A small rotation predictor, trained from scratch: arch vit, adamw at rate 0.0029.
Rows from block 4, named by matrix and row number. Rows with one number belong to one attention dimension. Each number is 128 + 32 x the weight over its row's rms, rounded and kept within 0 to 255. All counts start at 0. Numbers have three digits each. After the name is the row's rms in percent of the matrix's.
# q: attention query (model.blocks.4.attn.q.weight, 128x128), inputs 64-127
# k: attention key (model.blocks.4.attn.k.weight, 128x128), inputs 64-127
q.4 117:144114093141137114155088113184102095113115087064218057163081136106138086137132094139092189161154141094130079122178119151113116173123153122124146113188168145149149091149163164135083129101097176
q.5 096:158123122133158137171110107176117120124102110092188134136128162147120137139112113051090120112154142083153111083116158115111092204118167194114125103197153128133141092130185150109139149143086143
q.6 093:168115102134144060141073091152085125123111120102172153106128188135091118157170081098085176137123150132149106101125159147106125178108155184110093071161157109145177056122171145174114116120116169
q.7 102:135137111129081194102150154113165120134166099142129105134143084119150113118119122221147127155143146166087170193124092142111167060149099065156175138116089133144110169128100110084140114122149125
q.8 101:094132109115094186125133163129145131121130114138134076143138100125181125110113140220149126135136147143087140188123076168135153082160114066167162166102095119110103128119083120112120148103176129
q.9 096:160127093129158089128081103129116168116116142088141140136118200114107084189098111077083139158113162100143154068138137121133156173123168167093195086161114120109164094131124113148117101102057162
q.10 114:113150134135126181097176143086184128129158166183064143122128100126148143097097145154161077101153112146093168161107128120129151100126125095200153163094079119128090204137100107077110109117158109
q.11 113:104117104142098156106127142157111065136127087118135049144131088114175134092119124228158155149142152128072123173111101158148142081131129080156134139150131150136092124106105142126108112095172147
q.12 116:150104167112159064135115077119111163138115163118106195110125177125065133135128139041079113138080097134214130101131170104130117152143141193113101114130133093140152095138166152132132117167083109
q.13 094:180110126123193081177112063147083127131099123125140147134137167178079137145141112060121143128100118121133102111153168116112097164119168192104093103127153110129117093108187143162128138143081129
q.14 083:094174162121125138080151128071139147138169148143075160101131102107111185127159116152185104101101132172133162153114095149125079071190123107124083117055109112127123149128092109157139143127151079
q.15 139:133152081129132158135110133181113096109109088094210050179113123102150085134101090175110197143169135076076095152150102169165168162117121078138165125174125166156102123141124172124082134084128175
q.16 122:139125125189153103151122143186157088133092091108140107171108094106163166130084136106126175098134131138141086113159115193129107099151176066105146091111152139190148071067174198172115157128152106
q.17 152:112115151082128155148145093083116155134153150169092149084153143178099099110175151138113114157086135111098149134095146064113167149095085172154099151124122105067097157191070062089170086162099138
q.18 094:110135131112087185100153089066116140134149158151101133129165072166112090111156132103117150144081114143147202107156169061121149165115132184171154145140067122133100172146093060104158097129089121
q.19 080:153168147086082115041106202138163159112135154105144129115106163100154072115164056169139108113184077109148154099168097153167133140147105092082130125129119140108164146138115114148110115132226106
q.20 080:109084153161100145146126119083114145099104120190046133077139087148136163079184155116103135111124167120098094178116159087094166127125110113144081110207141095103109145150147106119170164127148153
q.21 158:148140113192140105117089150170131090107083113066176076198088111091145153134083103119155161143151124141152106121158119175143109115165154094121147091118145167175188086078168198148087156094145117
q.22 087:133147107189119152052086210144121097043060103119156066145070143096180091123144113150149138147165124113138109153180085151154117114137143089123160119126167188173156122129148144132070095078198140
q.23 067:120089138148141155143147055090108104086167109136096171151141105171071155129108169086104133055100139183142172137104160114099158099117160125128115095100099096156131099104151118128165190187036122
q.24 076:079092104156184104112085186113106094104093079114118069141107143103131149090152137149172129160175144130115063164148132125087174103105123109131124126160153164103090101129119154147092162116165174
q.25 087:111078148134204148162147157134119114121137148180090114136084160108134146116101167086121049144158167129126066165024111138133132151106078129120104152113170139086107111150132130107125131143163141
q.26 078:111089141146190152182120118157098102135123089149142097154110157105113136112152134132117132192167156111098087174109139132127114119082089124114089142187142107108124108137103119156091134128140190
q.27 075:121148139107051133111153079099101149127144149132139118171155089159085113115162153168166161101058089170179198136151173100121148157124103157144131152170056148152130171164146120117140145158097113
q.28 087:095112118169160097168103117157150072125084077112173126189095098122172183103073154088117180145152171104110085128129154180125113122152145075109141099125140123174123076063166180148110137115078128
q.29 078:120166140120096139088103106124122141081141205118146113162134126108092079159164072169107142169094094148154161113208172106141146112109094176128125117117086111156111151119104071120121118174088148
q.30 177:123118138075113151158185093082128172170175157158104203089159130185085128125140145118108088113093135112122168100079154063119153159098108191131113151098106083074092129164094079100187086150083123
q.31 101:144134140179181156091086174147135059104065088121139081152122104097198136100137122142166186141154139126159112123189141138152129105134130067131141116167141182142143122100140170107104122063151135
q.32 088:121124206136133160114150133066206146112082165116084121131084126134149117065118145095112133109133139135130176052154117065143164109089089103196110181095172150145121185147175139096126049149141087
q.33 103:089135166203185104153131120183094098098102095109175100173106087103148143136083130077161150127100103120149063140161130181127145138149171105103131129164157159207135105086139163159090145131096156
q.34 097:094125088171158099148134088205089115104138080097168097160136113086146156113120150127115158169127154093155050148180137162111117112168152110119097091137138132206125094091133171180106186119162164
q.35 104:147149113037064141115136115098120150185184104137135146091179136186103081121160105192060122147131132136100195121071142118123178126146118154134136132122110090091106123145103066138173101134129129
q.36 081:128076176083137159172145120133102179188159107163144185104104123167096132081071124135126077143082144115114160108057164088141131167080166189134101146094116074153117146122107120120203124185070149
q.37 104:136116094079096067155115108107090193151167117156136158092205135129113129118163119159115095156129120116133138168105116144105115127125107187127118114121107046098171091146085078157160147132165135
q.38 100:135126194160161181111168151067182121102103135121115113132070102154150158111086138139104137098121119150137139094172136109153136118128147093153133149117175195146062194128171143058089084159128087
q.39 081:182171167132108141099116196062154115155096178127066151074142178170121138172191091133167104066176109181136157138104106071128137100120087103140121158115073135042154123122126112099103096110137078
q.40 080:187143211092128158080143171080157138160118183186108150076115145158126091146087140119173119089135104179107198106091128066166111106082086127164136135118147142116115176135169112088183129154080088
q.41 108:154119121068039169112155154108140164181170143142150151095135114166141110084112148196110131165141142137079190121103127077129136145099121151148113146109095090135091169152111111114151099132131099
q.42 092:104150066169157093148088067161104099111088120095164085172150139086149126158183133153117158161131109114140061148171117179088133099194130089064118118136113132119190050123089151150091142107191173
q.43 092:166109208088150176140141148080133160162138176173102158089098111194086138135127111111161097098138120144092219131116135053123130155072101148159130170125119126114061166158141104081166070152095073
q.44 110:109134137164162178106135170139181105102103133108127052169079075150146166107094132130120173110136108167120106101194121132166143118122113054148156125134151205166116158095153156084093127109135113
q.45 116:112133113187190078143089121188104084077078085084145092180126150078145138165127112073142143126148122107165051169139124192128128129131151133087121098150154161184144097081138197176114184121121149
q.46 122:141119131063083150128130131078121211154189148161101184097159144166129094124129150148103083135095122129132179116065122100128127140110112188129111139101074060110137115149121073137162111129125143
q.47 099:110098163162180127105106172128139095093058116128078113141063167099142116136133123069163145098151139155134090118170101138151119085131143075118119126142208171133113130102164172111080133106102094
q.48 104:151132139171187087135120143185097108100099103079179074154096149098140137186141104136129215125164133097153064129111116183155144150138114071117167123154126143170143082124119166127084157100149116
q.49 071:152123065066118135097094127112112162082201193140087172151177161076129075130103141122104113113163178149119159172080093136095144099093109106123158072134149125065093118119116149116143094065094132
q.50 083:084110116128129180080161136073134117126129116162048159113143082106159111087046150125157088081120093159117211162099109084118108128087120099128143102138141135107090197125082101126155094077116166
q.51 101:143080134148152066193134072151071142132154126141162131127115134136085155128130121098123157144085182118188035132124146165119057192077118172108084151114148094117157083125126136138157128134112156
q.52 106:184152143151161140133111143139125114093081103065187076166107133107152107177150090137119171160191130117143086137144126172172151123154126110126155087162104140183150113102138168167100136072105088
q.53 092:092124106082071135112118120118133148154183150174082171096176109156139123088130184136109044103093142138133172143089123103068142099091151157124123105073144107082112122149101087126152095141127150
q.54 070:147128179154029104152139122150118183091064151114145121088114141128099118152137139159081161169166114150163077093172107112141145124099058118167143165124124127190122092153151162153131181177169108
q.55 079:119084150106115060168118091140102200142134139171155192132141159114100098123141162082131105114080207149202130110082153123111098143099117167098087136102135080094136149166099137130154137103141138
q.56 115:103164158102108195053144171101175115099096142112061123120131134127170123127138108125151106139165066140077200148127088097136174059175147080138171097135073176143092183120144111099130148126124111
q.57 103:120167133105125185041129176081191110118117124120057119122151122114191095145085120154137101108163090140078175154119086097148163088144143077097166094174108127140116160103106088105104119111164088
q.58 121:085120117096129125116131109101125150136172119186070167098168107153105140066117198136119070095087156123091176131099124090074129127107123142153109136076169084077104174142122085100181104138132147
q.59 089:077164155124077141122147127086143134175155145155108144097151078160083117080105179099124050124038101143121156116154167102110099124128153163140107156082115139110112167114145096112182148177111151
q.60 109:115167128135137099173139111149106106149120151066179110139094131130098165147160096090133172166103129123178050108181164166126058162123139153117070161154109130145161075120153161129119169144094119
q.61 075:113168103083131132051107155097170097149178136154091154112160166128141106073082189144127088099139119178098184107132083091134170088132156143116159104100134150094122170137105088146132109106150104
q.62 095:114157114121107195067131170104188104145106142125053129080135121129167119121138135154131070106177093147059199142157111102124184081130141092157146068154109134115073214162126089142141114145138118
q.63 099:135145126167208117113101154149136094106077095094136062182070106087141159140115092161154205131121127126159112133137120161152139126120128093109184128160188150156102090113118177127074124100078162
q.64 111:158119113103136100204131091118082152178176144143119178117192143132076095151177131123131127153111119114135134124090170109077121163122126157090087152134126071093129099131115072181173113146131162
q.65 121:140109150095148093154146069091111149182152153137093179116187116186068116127150155124126109108105145152121145123084155127076094148101089163105059168097114078071128116148083070121170099187143104
q.66 103:139089185154143137149182138108141112115137133155089135087142117166119188161146168108161089070127118125156124135114134115116095071123076134148071199104123118116098164123122119071133117152137040
q.67 078:153122142148132185151167134109184098135132162135102132111184119168085173201135144110178122116114096126094188156122174086078140081123122075162133174159086184083100183097089093113152096135102110
q.68 092:108176118084067175062079156118154120129148133130155118154060151102108055105106075122088139164111102122110160107146068095193188132109124128135132073126126171151122116156157169146101111043126150
q.69 098:112171126153135179079117168138158103102101122100188071161083114083151086137127092106164153178125084131141162134170063131188136115179176129180171097202102165175096132108145143138110161077103152
q.70 102:116160126085104093050107165126111133139166135082192128145101161114152108100080095132109152176111108158119111088144103133170139152137154161118158082138119126183149083138199157173142171050125177
q.71 089:161085129131129120206178110127125116167144154147090137117190087153098138170174156119155108081143125096124160167085207147085096111119151114116108198081113085082099138145097081102145130169126099
q.72 120:086143109122130160044086171153162118090103105090152085153067146085165077143098082141117144160179128118114133130169081116184156129168155102147154076178135171194130111130157154147112140072105168
q.73 087:172151113091105169080122172066140154149134176160101159159076133169085125131091099095134121081118133135162161094096087101183129117100043150089079169102118142083120171174113111117138067126158102
q.74 075:118193145115116179117101116136188115166132138104177147132118145119182042105123141147103170165158123134075131089106148109117153175118192166129172064189111136115097111162123123131089114111109205
q.75 070:127128158120124155058143169128194125139134130139125163131086142116183124140090118103098121097163132144046187174085078072146169110110211110134118148129153135144101141135154131074092098131160112
q.76 120:106114135145151111107094196197138129071109089124153073098078120071206117097106120166113112170136139094120126158139091141170154131137163083156177087155139136184131120121155179140066163106112155
q.77 098:162118146123127115200170119127133098140140141157087130135164100178102192148188180101157104093126149136128125155099189104081111091124104123132106160075103085084134155128073106113143117184132097
q.78 125:082189118125133164048084152134152126100109115076183092155094138073168093123097082114118118162128095126109147145159080113181159122143174116111143071167119184165145137120164157167083143041121176
q.79 091:090161115124119115075112165152116149105113125088184089143089148094142124080078108150105153182136117127122085133149074140149168146133164118163160055163126129201157073122164149158100162062133160
q.80 103:122162080087100095088119169064104170102140149115107104164137134110123063124135097173139135177136149134128125128113100148173102059148110091092110111151108146106158134154097097141109144061147104
q.81 114:129128187203136188130141099192155100128110081127205074151148101121135138139087152106097169131108105083095133125149159141104168158134108135132140168151112139173082153093110165079108119154106122
q.82 097:171099167146183160125138137208174100108099063107164133167119134117126134129127143062121169105148109116118123093129099140099177138120100151120141132121145141189094131093112172131069104150100128
q.83 109:140126091093088115090130143062142158142171159144055154094153124113143156102127129135159113110119146214125144139095130124122108083158139130083101129085150104061167096129122083187140131103153105
q.84 107:104120068071122080118131147078076164120155194125053161099111154129161122104158099153156114106140145171150117144112137105124107083145127102108121117110142080068167102169141113177144149141165101
q.85 107:126108137188188154144139075206161102138096070133199085178179113136130091155135148135145172164148122090118112125141148132129159186096098121127143168177119151161103141119104169076103108142076122
q.86 072:100155094117080135114177120111101110146111124108120121092080104158126182074106142173082074125129104135059111076125141123110126115148189137151141139126175123199146108126222147122153167154143160
q.87 096:082156102078087105112140127084129136119167180148045125077119095103134130098135103163123113106120153178136142110141137113114079082146176121125099116112100126076136133133134079160148168111178118
q.88 104:119134085073079082118122136077093156147167189146086148078145184168132130121174108162121078131156139130116095144108143116106101102108155107146122143135137091063159108172127084148188141112163148
q.89 100:146110091062117090121090161084116153109142164115077145099103140119122092130174100173148109157166142116156106155103100118127143113121131113151130119125144095067133138133118089134187125096137122
q.90 118:109143087059107086094085124035087158133164170125103166115117153122089097152149099121142113140149158147165137122103115147145116087135137100129137095136129103055171128160127078152150138086151141
q.91 074:125120092089100113140121139114138099128151194154073133095093134144165167075141090178125059130128107129099099127110120134108097112117139094141134142111137122128157117190163081141196142158158142
q.92 090:114106105126084091108123124080120167151143211127108121103159149124122110108163120200123068111108119124114115131111135113133055087120138075136103130154130095052138121134126113146158119136152123
q.93 094:146126153157164120153100088192142137107128097123160095145160105139125065173121139120125152198117102083152128128136146109112162173133112139173120131188107124164083173156069137068125101145077168
q.94 093:156127175171169196133163106218173133135105080118172126143118112140165175146109153106118146098121102120111133116137131144115156146103149141150122130114146128188094149100127152085101129154085116
q.95 075:107116177150123168147176091189158072103144150156119109139152088143087198111148165122094125081112144123099128077141168142129154165132162143126140162100157128143138131083180151143141112185118145
q.96 091:079156094130140148126127132097136084086120140121160069147084124076160144135047118134139166152142131166127109164158123185162167077135125095138167153150129173187123092086123143105118157119188152
q.97 075:102091106130115150116131194080097159100148127149143097141117118111157062088106119120173133140157164136098074109134065146164158131113135084133159139111118187124106150172207137097122099070161110
q.98 127:104058088085152092138090112111124157126129155147097170073146179173089094130152113113105139139179194115116117101120108113096165159077123135115130117128169105089114134196127126117153101098119161
q.99 064:070077144066124109170110125117058170133194121129121169120144106069101124132116153130061145152155094104088136155131125168168186105116157158091138084124089122120137105137168092133122135133173180
q.100 092:156173169185144192111126145160176078123090115114150075186091115087139144131097136139173143113109106154090131126183119123140087089126097129161150143134106148143107176113151142091085108145153168
q.101 086:092155141135152134092093150143125159077089155144132097117114146119138074119116133082038112153139078075140173151150093113140138133166126129114182095164130156157145166160171164120125130147114181
k.4 112:126078131157163090100096155143097131118128125184076158188124185104145162141126160117149076146140160143181113139091086146098107077146100138130095117117129049135149093080139118146105117120149085
k.5 082:164106174174234093171131105102147142154129108147115117135099156155075153178136155109159036132148097087178135167065156142119101194066093129142112189154150090124129144109138113093164097146071103
k.6 087:126080152209214103128085155115124126124101102170048159147135203129128184139121164120149081124122146158185142165085092128096113117107079136131080124171152106124156122089090141102103122153160056
k.7 096:127117056062085165090134131147118112102165106116122152132148144108189123083102110177089152147126166159072120079165103119121129095157178127102149070067159122150126110135122100152035129056135118
k.8 095:110114091071087141106111144128137143114136116152121133141150152113207126041073112172088116125147166189086139120165085113113142068154149140110086081088113082142136094114118122161061151086175138
k.9 091:156090154178192150116140139137131097128084130159062152132129169137137154155117147067149087141149174134190177168105121166073110078104088133162074141123132136148135120066124119085104097161156076
k.10 100:146168107056075166152153108145141116105152160081190096102155081134123055119134127161105179133104124134054121092181153066152143160112172107126166103118122169104075129134103100127123124111095161
k.11 116:107100098105115104098089136145100163102163090157097136148116179098179113099120126169084118140133177178139121115134083114134153073175105121110077075119142070148170114116138116176057141088172101
k.12 106:147152180155169148113159101121145105160104122134149119074106115148086164161151136118156140094110088119165130153103165133118104182089133114164142187154130171109097139124131156072193133214108155
k.13 086:152104188165190129148136085104148131196075140132131121119100127147091151175162159088168107128142098090137114139113181125134117195082115088124176167179133137094144152136143132115216123168104111
k.14 086:084162094105072166142106129128136094106101126101160116065142089113126080057128116125085196110126111120070094105177158147146165143149162090128191122118117198157114126179167150102130175099104154
k.15 120:153099103159169096119107159140109151116124107171084154203126183102154152124117140116121079169134166131182135136109105145100148065154094145109072102114134066119147069109117133144074088135145088
k.16 119:083192123068098160109121095110125135117141084112118103135214115112168111103089109150117138152078104156107149144134131142119112104195162160108082062142082140126122160099119091156085156107154131
k.17 122:159054143163150123186147131140139113159096144114142148111066118151093145177152152102122131116184163083171124114095131098123143161064119116169154204137143123130135134146131176089145093173109129
k.18 104:149038155195170099179159131149164143150132113154120165109095123145103162138173191129134135115152170110158122100106154110131124177036085121135153197117158098108115141128126155118161103171077101
k.19 077:190142049180101182108134189190131122090076163104100130116102131102157102147135109158149125100187136106136142142128110129179110071154146059178225092120157157147118122147146134092152132102092174
k.20 081:125106110162130116208127082139097171180152135135196129164113142122073129144101165113114144141099131124131099154096117137121132247116087153131099172136125082183136082153116177140131110181053144
k.21 124:101197112091096129086130103090121133125147109128100112146207116101158124107118133126121109152053112203123162150152127139133094073199180161085085069113083118124139126104131103170107176095166114
k.22 103:096150104132110109096094148138119166076125100124113123161151134096141140103158134124122117129109100186142127157156120151108127060189171151117070056133118133138134108108102094178081183078122137
k.23 079:137075209125143134172163101137142109169172112146161095122094117148102129124111152112101146125164099087136120081072149088130121176067103141115122213183130140134096167130102145073132128176121145
k.24 090:098202123097100098113112106097103162116151127089100125117166140099143145131110145108136133106110096195143129148184141167122099110198147108120045067147107154132151109111159108205134169109136093
k.25 084:079206104083094181107106127094100162115129081073144128142159153118132083132036084145116079171096074142124150156139123136155104124167095156111080145170092153135143115122144142110137133109188150
k.26 083:091225130072143108060128127068173099122167127097132159141151125123097132123069079091118122121076068169100117148154153178151106102209120098074067129165073168128158123107132136168102170128179119
k.27 081:162043182134184097195159133119128145154130113156103128144124115143085157134151189104148137106112167119138133133112165080089172171072118137114142171116140087084107157149104159124151090188107135
k.28 097:101220117077092160104111107105140115133131074124115103147184128118157135120105086133126153144074092175123154139181175130113096109166148170118077081112086122126131139086105103171078175104141107
k.29 072:151113164157140137164163153117176099125129140165086151117127094171104172128192218129115150110130128134098131146133144083081137106116187070124146093143132125099077115117108089146139110138077104
k.30 129:164065146158160139184148137129145107158109149110138132091067146170103143144144141104117149125162160070129119100104138092121148170046090096157151197152169121104116151159141154077168093166109136
k.31 100:105144122127128087130102094100120162098143111149107139143186125093115134117124148125145128095070120201118147153120135130113112082188159129113063065105092116138152098079124105198122181087122111
k.32 082:125135115143094164143174171110121120201136146125116114133118114162071174126187135162129118120126134162152109110188097121150080074227122162162142142061122160101156135115159135134164121134166083
k.33 105:177116137078108096186138101141127088176156140072168110123163082199108162130176147140166161088091144140137137095187186123086094116109147146099102159074127131118129134109100118132089076166150079
k.34 107:169141128134117098192124088134144093168154138113133136116153091211111144124156136134173159090129147133141127061151191096081097149102132153078105134105125150117109153142115127095106086184159116
k.35 101:063132117141131168066108134112125164089096121154120118141102156040146099116094099148088100155139129097123136176066081144192183131119122097160173105196148138151119098136129128143149141083113158
k.36 107:073110151147149140048093160117128174084109097163143107136123160052140065115071118117100099170137141077145167162063068135188162164112117120157150116158133114137123112137134134126146142097106153
k.37 113:066112138115166127073098170125130153079079128185086132094115147065175082123092106084081107156169100094106135150084085153148187154080130084137176120185137102116126149124096146122133117103078166
k.38 099:158145110125108119173153090106095098177147151110136094147133073159078175126184128133128158111107150191140088115194172105113055108214125156136124132067107143113160120099159095143123139163170112
k.39 066:098129102146140118125173171146129160153100138133084184113132170067195154170124093069081084100110107186119149129132154187140149075133100175143117159124168123109167131068145110143116183145192135
k.40 102:070137118133152133023094164131140160107118131160132138125126163030125109123074093108120124165163122113140139147076058156202163110135129108144132079159116081123152111124137115160157156090116127
k.41 105:059118090157126160063107141120092148072098109153127089138131181044140089132084078126094139161159127119141111158098078170175167121138122087150149079158162125125141087143138139150159184076110154
k.42 107:166148142127119137216161103140148095166138139109112124113151095185129169147187143156141154112119109138111101096193189097059091109133142149104130174098139152128091142131120103081125090178149114
k.43 113:102132130127144126084088154132086161101133115154131149145109142036137096124093104112125090174132130098131169168069064148179161130132089117169134101162110113134138078131124120147147156074099148
k.44 111:147149111122093110176127086132113080193160123089141119119138091194074176146191133173131153111114145147144091096197158111091075097158144133104094138088124148108124110118123139141125165163178087
k.45 110:196132167078117110186153107137154091186177159107139155121149104208114167150167143142146143084110114121123159107194194102078083142098134155088097119086107123162111148131126113157110105197118120
k.46 114:074131119147170127072095165133140159073083124161110135122127171052169092133098118080127083140157089104113160144050071141151199123084115097157148117158142110128154129135135138123137135104102170
k.47 103:169151151094073131172187109097141114179165143087141130127108077188116180137161151131129157121138135180132131094168154109121066127155157180127099164090115119131139137132157118144122117205153090
k.48 110:103163160083093124137153090117143116164182090172110173107144102112184102078138174155083135095063121132090177109109137118112153125135173160107109107112083093147106158124077061133063131137136119
k.49 095:123100089132170141106104182144116112101035155098138122131066175118099123157135079082145176144180160117141090165119076131167132128129105107146178131145184170116132119141186170072169129109121108
k.50 074:121118167121143151132155182143145119091073147145099156089119110150099125119179105129128096127123122155130123122189118097152087093122142121192133169095172146137112128198183137099166120170159146
k.51 099:102101096153171086111086104142114125098149093143147090164131109070147131086041120165103148144134156099111095141106102193165127143130109129109117133118175165139155059109122163124114182130173175
k.52 112:088153159076091142128159100113138144169191071187100152112148098117131104101135167155104111125085072119089179117112152106108156139146146173131104111094091073117099135130078087160087130157123148
k.53 110:149092104160192117106114166126126095080066165061142102143093181125112126182144085086165137142192165131170077167114101134112109127105102086143171143111169176120144100125155165118180120115120110
k.54 070:120199179163087132151130113098137099170198094142126107139152075097154104075075121159102107151110085118082162094133163160116108129176128141085113090126079092127126158134109091162101129120180160
k.55 095:100111099152181113073056153133120125078069160079164099151132189087098158122112102120146139134154172102173090170120074173177123156151086093118122145158193151123165107123171179085154147096139131
k.56 108:173136146100100167151199160111172124148117162120116143102132092180147113148193157114141084115125069128138190069133159089126111145153134115147136144141065098124089169149120074117133054169091072
k.57 098:158150130077086157101184153094152137122081150136102153119118111161129109169234128124135124110143099154135177131151143064096157091122118104158162124138079084100059178164133076117135108122102122
k.58 118:149084090170178125143110147111110092081080180080147102144081190108098155184132095088158140134221151090174077131148113136154113133109094093129148152145152167117140111132158185123165101123140135
k.59 099:134091107202165124174123141160139121099069152082178082138113148140097144182118111112156114157175133132166078165159103159149083140114071102125137139127137190137152112139188174121162115145093118
k.60 103:117176163103136115154126113109147138195204087183121111152184081130139129106093164138126113139069099155121158121083162147123132131132126138091121112097102090128132114091082110161082135116108115
k.61 093:137082079130157133118117177099132122086044142093145122092093164130093151189153085085176107122183192080162090148118128120143117139088111115156149167148176140151146147134148164099199101122124126
k.62 092:168117107118117149107202177115162142108043179107126131054099130163137146212162109100141107125188092148132117114192148054111126119153115099138166113146111139144110161147161131105143123119102106
k.63 107:101177155099094131135167099130139123180177104168094169148149082142125105090161164163122111134081125119095170089101147107099143121131178149129119099110087075106089142147076092129071097156091128
k.64 115:099182098115076141058132122114122104129110114133134118116146095091190152073040117188107157092087085142123141119139126164144103130157154138080170073135120137171147117100143127199091151137186148
k.65 115:098173115140109147098155122103125116144102134133105099145136067088135172071057145156127129056055076151128142121145137156148059104178123153086100092147109129168169117077150130177120162184151134
k.66 093:112168160153148132112152094058140147124140187168082111135110091142107166155126132118135068095126107138132134181170126144122078070182082141127051170144086146071128149113140081131177123137110088
k.67 078:119143160128121145136146117065146105115139160119139103109138105173146157132229136211180111145166112155132118128176164104164127109129115108132135190127130131086096146151156100080123156131107160
k.68 083:124075093168101134136066078209112067128182084163160095143105146123149137110083139164131195175128185099156122133154111097071141165117175112183138145107185129194109106128116151096162137099120150
k.69 108:150055139168150131190135138150140128115133140120133117161088151169087126161248133124107167153188176109115084114110120107137170144116109131169122152129161120112084136174122126060152086095096152
k.70 093:155100111135135106149088177198118127106081087118122179121127174154154127154093079057102138139132153165135091106104098134123136157087145082128122087117173110225128082102117165167098124104161100
k.71 083:113157155149142166117154147038137170141147189142074119124160084152139169132179144152143118085118093127125149149146157132117092113174099170098080158132115115094154149092202094118096110169125123
k.72 117:159078114130155130155079141183119105100150121126152103112108153149105100178208118131132149191204171111120130136146142112113206155074145102177170142134151146108090124194076128063150102107082144
k.73 092:102151112149070146084111071103141088134162073170091063136131092090138184065032157190131091086061145158134142100169135120095085101176117090151131133103100148157144127113150104132145150172173118
k.74 077:148070109119109138159087114194132062117132066094144118152135149126155122159133156157103216172166159111056160131132151123124166160127145156136168179125154126161091126185107140071106099124135184
k.75 065:173094150146135139160100092151135081149101084150156044171141137161096151178147136142118158189158115123142174156141152135121177140131110094112106168123126143151049131169125041085171093138113192
k.76 133:163103141102157137160130164186122146144147114099187159129130155137103079204181105111122127190210153064106125138070123122124183179062100114157130152131118096088083166157067136085150094110075133
k.77 091:097171136142147160090155105080136164119139170166087113155097066118164167092136138148141085076075071149160161145155134130146063073180075151110106153126096122110173145115156126135109148160144095
k.78 124:162070125146167115192084111165131114119126107127155126137110171161106115157231123138136165191182175100115114114125141079109186166089135124177146185107153141117092135185099132065165088094099154
k.79 094:180096136109151107181111175187117126102088125085151149109139187143114090199157073095107160208171136105144108134087109133135167174071132084143134108169165104145117118154080160116140127086082140
k.80 106:108090086118147103123094125097089170083170099201075149156113160111120125101095143124092086145176174135137107120081073162154136105078091143166122150070123108121129122153131118116097146126166100
k.81 106:175125121155131172145149124150149115083098158140122077125126091152091083154160112123132106170214124088089138214128098114122133134100062088164111181188134174089082147182107114065142084114119167
k.82 104:191131121158139181157138121131146143135149179134141062160112108145136107158107113131099134167192123110107119174096089146126172120084054076187126176191087166077119121170087095105116071120104146
k.83 105:090173148106112089101104141093106123137141073114154195123148161103127158113120109076146118090078129180149131065114131120149104152182151196055097084064131065173172126073160145184114186125130121
k.84 114:081154131119106082119121136132123114161146095125106194131149150104156184088097141134125166073055136169150118055148161105120117156161194155091116108088135094179150119068146162193121200133145114
k.85 109:153094134179142175151128087157155126091114146173113058128131101145124108148155138154111110150198138102093153201136113155144157110097069076187135145173119171080091159162086106032139073132115159
k.86 082:093173156129133091143137160113116121132099127085134171140148139135164130139134109105176188103092090137160105105156142112142122113182210116057125084087154110166171136083130127164148170108079090
k.87 113:069131146101102090104117146124104132157158085119106202090145145092145145098129101111141129076061123173154096079135151094154114136158205172071106110097144085168146132087166157183129170130138109
k.88 111:101146134102106104095108136158157118133122101120132190116156158089149172111135148124175165075041091146131131063172159113107102126182205143074125087087154086168134142057165140170130169130122104
k.89 110:070127141086105098081112125102137135141168093148116205093141152120175148080115140139156149063036145136160156046162138125088120126164208158089138090047137083141138117083127123136144170154137117
k.90 110:038128135109097078086117139107103108150162087143108182114131152083157158071123135142153140087025152159145120080129160098097100114160193173102089087046133102154173142070142140166124188136158109
k.91 102:095150122107117094100167130142137114145114108111138169102147142102126160108130135115175176080053106165130150092165134143100141131179228123088116058087130098166137137072147138167138178120116118
k.92 102:078141149112136088090113124091113135148154118114104189077146158102120141091120124115155149087061121178173131083152147115136105139188215167081098106065152110174134145097151162187137178131129122
k.93 081:117077177144118176130130119129166140090127176120118098102083062136117081146161171168108092142101126079088149139176131104127156095129084105113117146148147173080102158221118079115143105172119141
k.94 101:214110132149134192164139137127119117119096149117138075144103109170108077159126104142120092174209113085093143190120100131143139137091063104159141187193105167073113114174119092073111081118093142
k.95 074:162148142139154114145199116169179109167100173082149143106163136141109096204190110100196171150098060147123151137192159132061135125180129151086108091181105124155129126110141125126133129117094155
k.96 086:161116151149143184140175128083125112135142123181085116142116102157109172106169165094147148092155161173088117100104178106131076118100091121137102178114122144150149115166174135087105073121153078
k.97 072:179122125131149106125155175121148084151157154119076156121104141154087152188111166103171117126143081166117133130168124095129130098143102113126123146107091154141170154053108121113170124150136108
k.98 117:133124114094123083132135106122160113091139155124090148112143148153128114160141096133133119121152106132109174077121149104091146079124185082113145095082137148051091170123054078133142093111106108
k.99 062:162162091126152123143141111111181120081116132166083084194125084118123113115133139116187118101164100164106104089079106180141137081193128080140162092112120155081171139078109077171162129095108115
k.100 095:083105125167142176144134131126100121143100088125115154119072174134130183096094122115136148137103134119124105186137168125170101176087095177140102169167126103218142123086228178108118136147167107
k.101 081:077131075111121137151088132089077127147117073116114184179079180092109155102103138163151182135111167192164094120158127120183137150099173127109107138129144129167147141067187207187125156078144107